{"model": "self-supervised image encoder", "dataset": "stained colorectal tissue patches (NCT-CRC-HE-100K)", "train_examples": 22605, "image_size": 48, "crop_scale_min": 0.4, "horizontal_flip": true, "color_jitter": 0.4, "cutout": 0.25, "method": "simclr", "arch": "efficientnet_v2", "norm": "batchnorm", "activation": "silu", "channel_attention": "se", "depths": [3, 4, 6, 3], "kernel_size": 3, "stem": "single", "expansion": 3, "widths": [40, 80, 160, 320], "projector_hidden": 512, "projector_out": 128, "projector_hidden_layers": 1, "temperature": 0.1, "init": "trunc_normal_002", "residual_init": "none", "optimizer": "cautious_adamw", "lr": 0.0025, "beta1": 0.9, "beta2": 0.95, "eps": 1e-08, "steps": 6600, "batch_size": 512, "epochs": 149.5, "lr_schedule": "cosine", "final_lr_fraction": 0, "warmup_steps": 190, "weight_decay": 0.3}
Rows from block 13 of a small self-supervised image encoder, named by matrix and row number. Rows with one number belong to one channel. Each number is 500 + 25 x the weight over its row's rms, rounded and kept within 0 to 999. All counts start at 0. Numbers have three digits each.
After each channel's rows are labels from the 100 images, of 14848, where the channel reaches its highest value: "responds to" is what is common among them; "peak at" is the part of the image that holds the peak. Only what is clearly more common there than usual is listed. The data: stained colorectal tissue patches (NCT-CRC-HE-100K).
# convs0: expand pointwise conv (model.blocks.13.convs.0.weight, 480x160x1x1), inputs 0-159
# convs1: depthwise 3x3 conv, stride 2 (model.blocks.13.convs.1.weight, 480x1x3x3), a 3x3 kernel
# convs2: project pointwise conv (model.blocks.13.convs.2.weight, 320x480x1x1, transposed), outputs 0-106

convs0.259:509514524494499474541460506486481494487489494501497503503546509471514480491458464500473505485562528517513515473492511522519464486526514478469533459477502449534538522474507455515517524479552512501480492496520479514460524504499490463526510465520512517524490526505515521497474502536416441447526473520511502515485486467475535492512465510456469502503526519461477468517464522509502467507540504487493490500541465543496489484502482487502524501464464516473484483518517552495500517519474502
convs1.259:489463459492472467499486481
convs2.259:470514538496509538460450496522482513496472488506516523506519521497523521531476518499495507551568500493457507471522514503436509463452519532447510474466488552513486521508477484488498494511460505481526477463483492493489497485564461464453519542479472484547516517516513468523494518517496475495470519543485512488501506487463458
responds to: tissue: smooth muscle; tissue: debris
peak at: centre; bottom centre

convs0.116:492553525478478489517498553547477497475492494498509493467488530505504514490495476489508494491512479483498539492491455473508532510495508518475566504516495527507498509432528499487511567501477536503542485502519504506503502522485491503488539476505480495493493529483504509467519489521444499455482480537526482501505520474509542478486456505499532528471480495533518497515494502479461522507499515492483442419533494496505458516489509492454484559474514486500540503495483483547512479446502534
convs1.116:483490498507538528509543531
convs2.116:460535491505424474491513500528507473499511498497511516492493506489473467429502520530506469513519452516514465484526488508502518496507457499509472534471500473469494456535493487487542491502542501521526544506520487505507529521499519473478497502519490477498511517497531507516514491503552450539516491491508488543501504462533538
responds to: tissue: tumour epithelium
peak at: centre

convs0.168:506541488473489513496562529484492480463511512488505479503484448526509516512488499490470489486472527467524492508482505526459472486509466504509502484509480528511453529506543430520492528496476497495496443487556471499492532490443492448485533470490541454488467495473516494511510513514514452506512571485493447483476503497515479509507459519477505464453505431506514510516505543483516486503517491521485502524500492550519507492497516485529517458507507497469484490503510504506490500459517511
convs1.168:520534531512531531496476478
convs2.168:513504497485530490505489515484500468490421515521488504506536455506521475509476499518479506499497461512549468511459488518527476503505498519485495522489532496529540456463492515492489480496518507511517537502498552517509526537467484479496496470495501456502489505519476500485498515496527481520504457483487458466474495519491482
responds to: tissue: smooth muscle; tissue: adipose tissue
peak at: bottom centre; centre

convs0.234:449493480530494495479517469490465522504531509490486470497464504490508519476536521518507497484488487513526508497468494486484466516498515520506455558561469514484508513495499507502487486520493530517527511503493492497475493551497539582513482492525497493491575493480511529484549456518523502502491496522488489534496498482556517459481505509499581502501506512554555494499504494473484524497499503480504483497489520474489516512494521525472483518502543488532520518496434450469512463503536500
convs1.234:480492531475482543497477531
convs2.234:522454500487476511526504524477476464509509461488494481547527490496489497508516474488494509491492519538518512517544505504482523478517538432570497506532544476508536506466524471494482509477508458529521488532511511510502507570515537500486496512517486529473503505531499488463525520491494520481490501485479474501503489510565541
responds to: tissue: adipose tissue
peak at: bottom centre; centre

convs0.280:550566483539474514511528522513479465485508509499514464473491508529506512531486510488459496465515497435507529505477518496470507513518501490473505459499519457510501483493486457442551496491464497475488497478523539555460535554445487497513505531503520507502511523529497512470506506542525472520515495505514500505493498484500512515508498515486484452477571470498503476522509518490511453516539509474457547518491479529454492480478503477521497451489497528482489465526506529509492505500505514
convs1.280:510480477490458475494469466
convs2.280:483503492498516489504456481540502521482527465517496484523499537503474528511504486448520524475547496497483551418510528527463515512486491508518483473486471484475442549510514458511494493497511504535497499501471530492488482495518478546509472576455457522523516525478521482516508553474487478473508505504469535498532502464495529
responds to: tissue: smooth muscle
peak at: centre; middle right

convs0.427:467484495437516487479464452493504492492471489514497514500487512514546499459507525523501513530480521539522516491472524490492462449501507516527453494514446523504480532539497484584476496523534492525480433523546441474500497501517524497488529479496480480485479473508488492507491501498501506482506509508526459506495488564501476459493479494496490529464475541518510485519506502479469505497517491494497513479477499530495529530503504512470510545531484546517499565529490489462481494465500490
convs1.427:507503494492457463507470464
convs2.427:479487492493520506476506499511493518495486499461466471496480514471499504466466549539496484504494538519486474500515459507514479531507488473487511462485503496523500493503508477527502459516449497467540530522517447493485508472529488497545543488531494511501498509488529497500454461547502513475526508471478509502481452508500447
responds to: tissue: adipose tissue
peak at: centre

convs0.131:509526522444476501487457503507521439482498523522509482481500493520516501495464521490488485531466506483525502511522520532501501436506524494495486461485483506486465531531529442524522491500528487501467441505555512496512495494469492465469515482490533493462466511503547488495469520540517476494495528466531459479478499548487473492520459479500469476478518462483494506500497562496537483493520481536446537502524503516499515505518467509482531503519465493543474504517522507503443508487491508
convs1.131:517517502490460473489460468
convs2.131:485488494515516532486478492517513548497486502511511482511479509501503510539496478461495484498508527499456490485467537511520485520496493498485507473486494501522429563462531465548487470503489520480471509500476497512492484483528439508511482517463512496509524499488501524475462526542470485519519498514483534465477496497462487
responds to: tissue: tumour epithelium
peak at: centre; middle right

convs0.387:479456525478527508548536481447513496482527481441482490524486472444515492464479518513496501499522471526545473493484525544519473525494505508491478507503465506555505458474460514520502517529549511538546509551492512474480484551518461531489506495551510503531535487431478551517506496500486536495496524525538495559505510450494501504509534518488503511508510487511499491497493505484485496488522519471487450505509495516506487490525482506462520532468520489462490507504496486493472498491518507
convs1.387:488485477480480474478467459
convs2.387:506552500493483472559515511500492471536512477476516482502497493515480453475520533511513510538508445502443465509479522493497494513498485515464481508529466505530467474506453484514495523488519463510497502517502496557491478520485524512500509464526490536509530502536520488520484514505513481511502523450508466507490504521474512
responds to: tissue: smooth muscle
peak at: bottom right

convs0.34:508491508509469467502493483500471509440483488504493503471527505472498506470480481520446515470510481507489488467500500514471522493481511479496471474506466480481499504486530472490500473473506499490507473514537531473473545529511530478481548510508496497503466513477509468514503508513506433544501554442514497527488499505504536516510435503478497497441478469509502478554469489461538515503509495493469542555537468519548564498505519473513510528502501518447515487525494514501465494472521503
convs1.34:505488490494458459497473467
convs2.34:498501557492496505468474447490513479517501504508487482512475531470497553508484468512510480473510572512483461480481497538506528524512519501517461476487480482511474567489485486483515479543481503474498518480491496502518489507510508478508492515479490483498528487483551481506486467520494505497540530545450534480499514514508466
responds to: tissue: lymphocytes
peak at: centre; bottom centre

convs0.355:512518496499512496498479544563491480489536485469506504524484479522469473486488507506462472480524458464518512489499480499488540520497550486475493475484499471463536496455478487485501464496521530497514515462503513515462512484496468542526491511517536530549524478494516493492528519478521489465513511512488528512511481466483507545554530486501483446505502478500487540504456516511526490543511575502495521506505483543523506461515523462547536456479541492477498505528516526531502519507483461
convs1.355:500472483502467463482468473
convs2.355:498529517471489427514482503530517485526530479537523500495484509488485487473493492447526512488507477511530530451487527521494520503510537542482481526502455527499491493512494498517518525502521521569499495511452563494543456482492467546483439549489508517495491493443526498506535536500480514502485490482512515501500515452495512
responds to: tissue: normal colon mucosa
peak at: centre

convs0.383:473506497475466471494460498497484497496496535475450482499472453505529505506492512489493455487543506486573557514441475520512518509516495511494504479505467534498498529521518492517470509505554522511509454513509488495481509537529541527517526484497484476502503495548512537499518522469520519501526467557488466490484521526492508471497508504505512515472504584536517474477496496483506498469564488521471481477496489503465481555528485497489513534500515524495506528498514490492503504441513533
convs1.383:496484493476467467479463473
convs2.383:461524501512532459528485454532485499487535504474445480525491510494505505483494517485518477540502491534486511468497456531499508537507506471471487465509460526500489510501464468527455512547472464509503491530494494530504509511505517495535551510476484505496514498497507480531488524487482501480507482472502519531485467510515489
responds to: tissue: debris
peak at: centre

convs0.66:484532505508489498520515503491468502463512483463493502475495476479519504486475463498465514463518508502505494484462485544487498499524487507494543474500493514521502529451585440502499530468477526522521443507538484527468556524450476473476531485511532484519468509490499510501508502520478483521501526487500471507498495459494503518503458508470498493465516508498506472548487488476488459484578498460493478478528431536505499517478472510476490520509512502471515504509491509537463508477513533
convs1.66:509535528494544539492499497
convs2.66:516460487483487461512533508487497482473537522518469481482507495486495480490541475508524486471439461497555507524517472484533510523510519507505480502514504522512556454476538534488482529478543538558486508538546522499519501528446527503509499468478513514476452510464491531493517497468510474486520464481500511478533478524516515
responds to: tissue: adipose tissue
peak at: centre; bottom centre

convs0.91:470457495531523475448536524535510489497519520521473515509473479506492485464496493488508508535457463472514480491496509492498495527497509517555461517514459537459491498468473527515490484531459498551498503504476517470492482488512473554477508520508498459475522489454553483531531491479530519522526496524551503482517484500505509481499516513523537536505456505564505536503503462491479527492471556467515498515480516475499490498504488525471504518499548510498516545498480459508512477470549476
convs1.91:482477469486458463519508507
convs2.91:546513505519490450484508506473525519526468550516462459489487494491511479483481482508447522447463495479527503521486470504533530546514494509479500495479470483513505496463512511507487463521533515527481545517503510467514525485450475523524493442479485517507514517470499502479519467500498495482538518465493494507497490558483493
responds to: tissue: adipose tissue
peak at: centre; bottom centre

convs0.410:510508525478508519508483530503500502478531522484529488539512476532492525520495536499498514490532473393473496487532468486542541511489510498472525501491526511491518498448494532464523507478540491478480531440477552495494488493506482491508509474528518500495502485491487490517501484456479494509515500553518531498506529451504518557522528510490513439517516473510483533507508487509511504485463484481506521518458495497519478453491491469499510472532489447464494470505496495538557493508534522
convs1.410:499491478497461462500458481
convs2.410:545496512553498480533522497482523507512488525513504506515477485533516498524551438460515535480495479451496533528450549505498487507503494502500488520525517517437470509519481500513521542500537489524445518533508527509496492476493516516521484512486472510484506490516492489517507535475480520539464504507504479493511532482503531
responds to: tissue: debris
peak at: centre

convs0.457:508512522518471431497481547508486477499509579537422520500504466514530494494492493486492488502507478477485466497484493522474496511514487497500503511493491484485507432459518525497546483483549499481512509470473537521493539517561510489491505473504472461505487488500553471528503483471538479475519482513529539477487479492494503494476468508522503532493475545504491504505468490502504499513522524472516468510538483469523475554511482533513464498482533486462531496447501498523533492481501519
convs1.457:489474479495461461500469480
convs2.457:519507518537468466493487496506530453496460556488493507498497463501490488513518485504461480489475498468459468500448489483495551503511496499515478509528458486530460528442490489483488554505534476503445505505506500532501556560492531487514512471481494522515518503513497488523508516480520475518511516517485516498502529506489493
responds to: tissue: smooth muscle
peak at: middle right; centre

convs0.437:494523492510502498468471549530487498523515523534520479522517507545514501540496529508533507486533480474486492519499496454537558512492471490494548525501526477488513466490432556474534521456537510489496531469436489521512488501526507515525491460513450514525550516521507495454513478467496509444499466518484548505533506494504484513507539514489529487530515545509494536491505509509495502509469515482529484472506518467491453487488466513493461458500493496511492482485489485505544488525513504
convs1.437:508497482497455464491465476
convs2.437:488481478509518477541501523533492510469502498497506510491500504526510488516552493477523483471481454500501535491488532498489480497491513510511514501546490514496496480495521505490474562475547504533475464512496545501511515500473501543500484526470507510483470488505460501514511542457480488516449455506504525498511516452508523
responds to: tissue: adipose tissue
peak at: middle right

convs0.322:504511521545525517523577478481482528456480466510525487474504541489522538487524493527511523495501477530490482486510490464484471482450482492501500510541479536537478463524499512505513536483465484489521460479537488476526524555532486501486539509522473496508479453453477432481517472478486499498501525481510475525466515519543479510477504531471490507442491523531524492527527499451472522490482510499473479503499505497486507509469493476486479499477557532476497504520469474511495461493509512
convs1.322:484498496502547547500519524
convs2.322:507513521519493454480500521500521508489537476482521500526492501515460509502445522477505504508533546524522523516516500472497534478527524496481511482508442529516502514498473528499499532530478480541484469498439549481559475518516474520482485472456524487550500486499492491532529477536460479515462503485552496520482527514505514
responds to: tissue: smooth muscle
peak at: centre

convs0.89:469504449466492449434433527568494505516519492490488502501499466523532499513502498502530516495526504505480497481476471549518566505516482509519520529516500509491499465485494507479456517477518500500525495545482488523497506494455531515488506461489490490496496545481500530504535475493530497477503460519463523488504479502511479481475462525521523484503446536535508501507511499500498495505490512493540419462543509492509482522477483529481474540483527516458511511500479481502535499464531485
convs1.89:507491492486453468494465473
convs2.89:536488527492509483501503534477515502467524521500472504489483474502498547497514513497490474510464538493484500491501511528496520504515540506472533485538456521561495523443488486470437542503488489478488457482494555475540517539497522502498541478443514538509483455529460503509503486505500477479489517500474486485527536509490498
responds to: tissue: adipose tissue
peak at: bottom right

convs0.347:480495531448513486489475546541482459481500490477496492496500493501479530489502475502515526506462463456477496521473444472508532507488510519513544525531496527427489491463518505501447529492465484502547493480518512516523524493487480505502520476515494489500492492466559482511544479493503493485477517510526506482502468517521490488467483496513514481470450452538521504500512467475476541513502508503541487453478497524550523496487523522478485532506501522466526552488456477539484474454509498
convs1.347:487500511505543533504534534
convs2.347:484546512488476487505483515539477492500497507503487501535513492524500487500518505506504521559540445482474483454507512550461470507508469499481476522457510515477488498533495482491502491455515485474536518479509506536464525518486501457477508542500432498527516532547502505520489528455584472547500490494476474503539481479479515
responds to: tissue: tumour epithelium; tissue: smooth muscle
peak at: centre

convs0.290:499505532533510501534535492471483513524490520492441527449511518473531494485538509477493497476521457532500493497473510493482491526539511527502509502495509495483492502467520495477536499521529497485495493449486491540494550606528523503509485540498476480545509458508512485508498492507464458504488487507517510555482487503501508479476510528534501500500493533501503451502484476513483499517551518442526531521499468498493507549500486513502432509458516538469532517459506517487492513501499491
convs1.290:501507499495542532506538537
convs2.290:542483495484492499511539521446487559471532490504492475516501490508519491510496492451488545484505500463545519541524531487504495500511503489483518487516532528512500491500522488566464472499463521509473531521521521494488472488517470505487504462484543515515512501496462518496463524523475487492482510466514446468504500522473514
responds to: tissue: adipose tissue
peak at: centre

convs0.441:482477529425520508516514537497513518478489494507505513504504480527575490482506517508513507498459495465498493486509509482489508466500469504470479491480494511495492458519516494550446540534508478548524503573506529495503484496502515492480498480514518502510504442462500514567481495457568469509460565466531492499508497475498520517507468496503491513505498457490486512538514538510514486483508524485509441513495507520521506496500483512502529497489485536504512524522506513503420515505494507
convs1.441:511521518509534536516531531
convs2.441:463512488478516512533518497494444507482508477538473550493523537471538503523522456473516496476512483492521536502539510506480541473454504519497524497505493567497523491526513501471498511495475480497518491519500499479483533489518493509438532526451493484490496501480477505491525536460496510474458452531509509518496481475500523
responds to: tissue: tumour epithelium
peak at: centre

convs0.76:493467517446530503557528489514488549493509512534488547490562508496502489495500500501501501497485487454481515467491501503561497513494529505521494496498513470486529482473510520482524518494514485492479515474481480498470508484547528467526508525528492488520490445474508486575459489424468473468497494521473539498486527488503542500509518524502502581516497523487485512524479466513537483463505505469506498563457472497536471491498465482520502496479511498468512503509487504485526499499496491
convs1.76:504470475487466468486469476
convs2.76:515513477547485443490496489514522450471505516462466482540524481512501475483473502533456536510519477499577524493527476493490538492513517438509506492498494483464549484529481523502508546535494492573500512531527495509513551537494535461483544501532476465522504530489524478560517473503490490515487495483505488501501502511549484
responds to: tissue: lymphocytes
peak at: middle right

convs0.142:494488491477531512486508465491485460487515501487472535476515508477479457500449472482472532488485512523480437494479492516462486493526502513512521481480514487510505478451495497526541536480503489497548505491507482546475532515478445464431516507499523498517481492481561479507496507536496514480490531451530540498504448502468471548506490503507486506492482488492471500530471525495486467501557508456521481492520457516541519517497502564513465527535507486493471515492489538506480520506496483
convs1.142:499477486497476466515469455
convs2.142:510465453516531523509518528461510478492464479436493479506466518500464499489513527541500488510490499525501467506509504505524513543521497501483504460544521444529484483469536480461481526477542490497497491503549492541488515538541564502550545467521505494484485493536529483518463482510513464461520499490465505489479526488509503
responds to: tissue: normal colon mucosa
peak at: bottom left; middle right

convs0.405:500502501492517556504474506513584476504530494473541545531462497505495452503513524494503493517506491479487509502565449475474490501515526515486488485459526523513494517497501507526486535527524509529517509517503523489514454491502484494494480526492505525504478487510507487503485514485503547483485493551561489516501502481460492517542522471531475476524499486473453540486515536549466501480481512511506447468481498502493504459499522481476562531544508486492477534525534518523506540523491468
convs1.405:487480492507464451519474484
convs2.405:485490470518541474525523539532485477525507507486489493482464478480515461464538524509511489494464473517501511489467504513528462530544504512499500509515531499491482467525530499541501532448515522521524508523493495552468499470521489538556494534558499511452442515494516544508486513504502536517484469435513516489502461460522509
responds to: tissue: adipose tissue
peak at: middle right

convs0.80:503500494464529506508512488529486478493518483509474520476528496516522464486496514474444477488494511475522515477495561539496503492509549515499518407466493473482523497473525475497517528518511502508481499517513472519424500504466525491496503554501525504523499480494477520518472546527510467482496503479488495512492508480464539551555490471510481494503516497478486502523437517504461472484535530484462509513499469520509465475525475484515529498453504500533511525523527545479484529500473470
convs1.80:511486480491464455502475471
convs2.80:483504511510528517464432511535507532490486497479487470537518523519508523528466503488489536537555510487483531429489499515450500493502476484461509452460492528476472531489501475502515498495471503507512522495487500534487485473517467490482502561478443499559510526494539487559483506513492474522481497516472505489500485474472464
responds to: tissue: normal colon mucosa
peak at: middle right

convs0.174:492490491453471481521485514546510499476577516495486510509465477474476503496498533523492514487510458466490472494498513531484530519505501503470465514503497512473526497404459574497499461510525510511501533481460547516495500525526501528489490525535522501496518510485558503532513478490522508486485518523549551521528502433500499487507492497530497523504471486528501546499486515508524488504514566472521500519516508523539483484492514528506501527485523460469495482499484479522511483500513506
convs1.174:497489497484466462493466462
convs2.174:529541544496494455511491496477524477526503509503510503510520478522506480505525494476493514483490470474498511491498509486501553480497526516485437525545445520527510501490470514492460530506515523537447463481485551506523496542498526484497495484485507491500536502497478480508525524496511482470495533498510516498498559531479509
responds to: tissue: smooth muscle
peak at: centre; middle right

convs0.235:500497493458489483491550485521489524465501497551512490504490458496510512501490528536508501508443488468513521492499532517502467468472479469481452488501487495491514452511463512538476500498490487513501502502522510498485491513514509519499511510521513496475528461439532491526499479455587499457492531540477500487506515506504508497517519479478483576478510520501516553508509536471523474483494563512486457500504528529536478495477468493518527459474538504528499515558489480516470482497484511
convs1.235:496465459480468472499483486
convs2.235:530509486515471445483498486502533448478505536490462474490522463502498485471525505492463528529466512469497498473517491480511537503535490499501498512525469455534481515494510474501474493493512526522451528513529502533480548569502525506537529498514499524494531523490513482509507523495534484479557533471478511490524523512508513
responds to: tissue: smooth muscle
peak at: middle right; centre

convs0.319:520516499499503502514592480510501516488531520522486520471495502497520503507534515520483509467432472485488458492505540464469493515510473498471447492491512520519517452486485531497499494516475495506511535483479509525492519531493497491466469541507532494517519478454498495524494486451580496539479550498518523509517505459506510559503498494524482519501502481499505545532500522515492476508512547459499463542498497489514465506494515491555472462446534481470498499506494517492478501522487506
convs1.319:500525521508540538500527527
convs2.319:487496483500568523526544497483459524484500460533496525477468517466492511498466500490506487481510541526517480548487517510529474500484496532464559462493488533521499513526479521511513488534448468474522500509479493482518484457489441530471524479483532490511477466505495510487472482504452513507477462498510482484486459495485470
responds to: tissue: adipose tissue
peak at: centre; bottom centre

convs0.128:517537478499504530520495499501505503485517466528546539482496492464491454482494492537471521491513481513474503482514561525507515457550490503511533462482527467506513507471513513476516466458460520514445481503502485518507520497504492422533517507492524507481456521525492469480465500515472498503531482489503487523515535496485466457563493497504463545485500505468490521525494490503521449484528467496509494512510462521537506472472490490481495508501476474492458513542513553539475532532479491
convs1.128:478503502463543511464521504
convs2.128:551463517522437489467509517474556506517508507500517484565498487523478505476514501507458526473477490460508491505542519490505491491494504443549487512477554444484548499499521496496510494481520507523510489527566497479507504507502532467488493488530491500500489516523507494509490462518517510478540552493488484467540518524568508
responds to: tissue: adipose tissue
peak at: middle left; bottom left

convs0.188:479493462455486518524502473514512505462497449477536530467508510456459486484541517526504556491547516510478523459511489510464493521514508510527500501504500498536490493472537524497496531501498520484503475518491474473479494559513511490511510519503499479470460502454461464517509497487468457518490486538484504560497539478502507488511495519491496544477452514525498490517527494505519499473507479487506500530510483543559499461482506470477530544479563470444509477551489510494520511493517492
convs1.188:487507495500539534514538533
convs2.188:514455487510459503490514510512525531492508493504547493469510520516453500486520494476541496500475519503473486537505525434489478466490460553500536491496494520508489486470532518471529495456559505533459515554518482485517482491454460550486469475479516508515499500488518485484505507510486460497517482503514509490514490502495528
responds to: tissue: normal colon mucosa; tissue: smooth muscle; tissue: adipose tissue
peak at: centre

convs0.294:490513512529473508538551515479498487529511525533442538458484499453514481485537498452507522496486477508493524502488506461439487539532496507489465523501496487532494492492511510497530505529485525502523514464454516508501523549544514502473464523478487471507494508491517475500501481496505494508468459532533502544519481516506510523476496538545523544519472498502497452481491513514466497522528525463531464526531490499521498586503509538505448514495524508474488519445493501491482507496499486
convs1.294:486481469489479477477468461
convs2.294:484525527504490490471495501512524459536458532509500541520502485466491492480494528566474459496461487494480456494469446478523532483494478489508457522476467496521515497494483522455529514502503496483523495481509470516499540522486523466513520470530497491496468497490508505491522460505563502510518507516511545527515491526502466
responds to: tissue: smooth muscle
peak at: bottom centre

convs0.186:516517511489512551545531516486506471505501475452502508484488485495490483511477477474483480504524469466541598501483461500515514533526544501508521478488503507540507579493516467518517549509513547498503474454520485499472493491488469509526504514490527501477501511497526522485504537453426495503528484571500480499477516492484517471524538510481502512501514512507489477490496499512498500471525504518483516486473485562492488488528481448500524494528525501451485501506521510490517515472512485
convs1.186:501476491481464464484465476
convs2.186:471552507489546500525470486527497514560477513494488519554523536495559494508501480508465507479485493491493532478469510499492510470480515459483505493494488531498512502531469510503511501528457519508517517488493484510498530420537485491471489558522492465461505492452509500505516489501507571531467465518514545503471476495502454
responds to: tissue: debris
peak at: bottom centre

convs0.439:487517487477486504487475505499469508454499498524521451517493510510530545512523489520518502498496507498510453516500515493455509441450457502448514507533470503459475483512470495535466524501517481509493507524526499511531506492464543504469529468513496522498508458529494464501519472513512478481448543485522486503483480480536495503473454492484491488451499501503543483512513535444484489517503515499492461488540541474491511494494523535524492517502457512548528505515462473544469466509456542
convs1.439:508513509513536532511541532
convs2.439:488539491459520515531521550476476515516534447494493557522490508499510488478486522488492522515517477500517529471496513513499534498534461487470482506504489547482523463515490503499471520470456491474530503484479513510468476481507504497483529499513503486494477505492491534530512499517530509532440486452532479528496467495499532
responds to: tissue: tumour epithelium
peak at: centre

convs0.260:481447498488550507498508492489505479510483511540466573486556474519522468473498481478499532519500516505480527457482537531546526490520532517575513506499504487500508534488522492489517495513505499506470480453476477502458520456526503474525516515516505481505473497482507475536479493478475479507519474511496540479507490562490499490500519522534498523520465512508482474529487451515509498505509483470536528549474465530516518523503459506503481482486498536463463531506495513460512510494523440
convs1.260:483468479478460467495480484
convs2.260:508492499533492495482518537499505457500474516492507532523491492478505474496474493555462492477512484487535500521521488479495551477482526465502521496486496522502526487489507520476541556502489475535532507520513486483507551516562502478450504489525485455519470524491525506516529437537492491508446485517510487507501514488515487
responds to: tissue: lymphocytes
peak at: centre; middle right

convs0.463:505505511485526485514539462455477477509508554482431475510489472492516517482496522490484487479500512514540514499449467476533501525499489500512522494507483543498522505496480502531521530502508544475547489482490445491473538548552482520521514507508481474512512484520507512471533511476484531546535459571493501532477501525500497509492550509492514512485503562520516484496469474483507521502541483480476513465449478490483492540546493489523456500512551500489499509467502496493525489479502521
convs1.463:484474474474474458496481476
convs2.463:484501499541508498516496477496513504510480508466469495522505532514489509501488482505511504506509480513499523496493449490483548512490462459507473479520497496440509490500463484483521529545501434510503517545529487514495529498492563482537550488492465503495526484491516452527525497474494508491477493510497508570474490509525510
responds to: tissue: debris
peak at: middle right; bottom right

convs0.450:499536497526541473479483479469485506455534502496510480535477470537566521478517538509479493464529469530510451492513500479513454439500507519462529495509487532502490487483483487509494486478527510505499474485512475481520529480514486487498527451514509506507500496482477477475560502542454462493574568509494468554485513474513503520501480505475499442474526496490514526519472513479470505530491510491460472493502487486517549505496547488521485466487506492496502507494508507528528501531507498
convs1.450:476489488481477480520536543
convs2.450:524508437499547534524539512464481511464527464510456514540533512515490519542480527473518533498490493499504552469489496499540549522493496458517487482468480473487510500500545495490471524485445512522526474478501509524508482515467481467494514489483506486527456499481494520552493521503508480479543472487504485473502465513469506
responds to: tissue: adipose tissue
peak at: top centre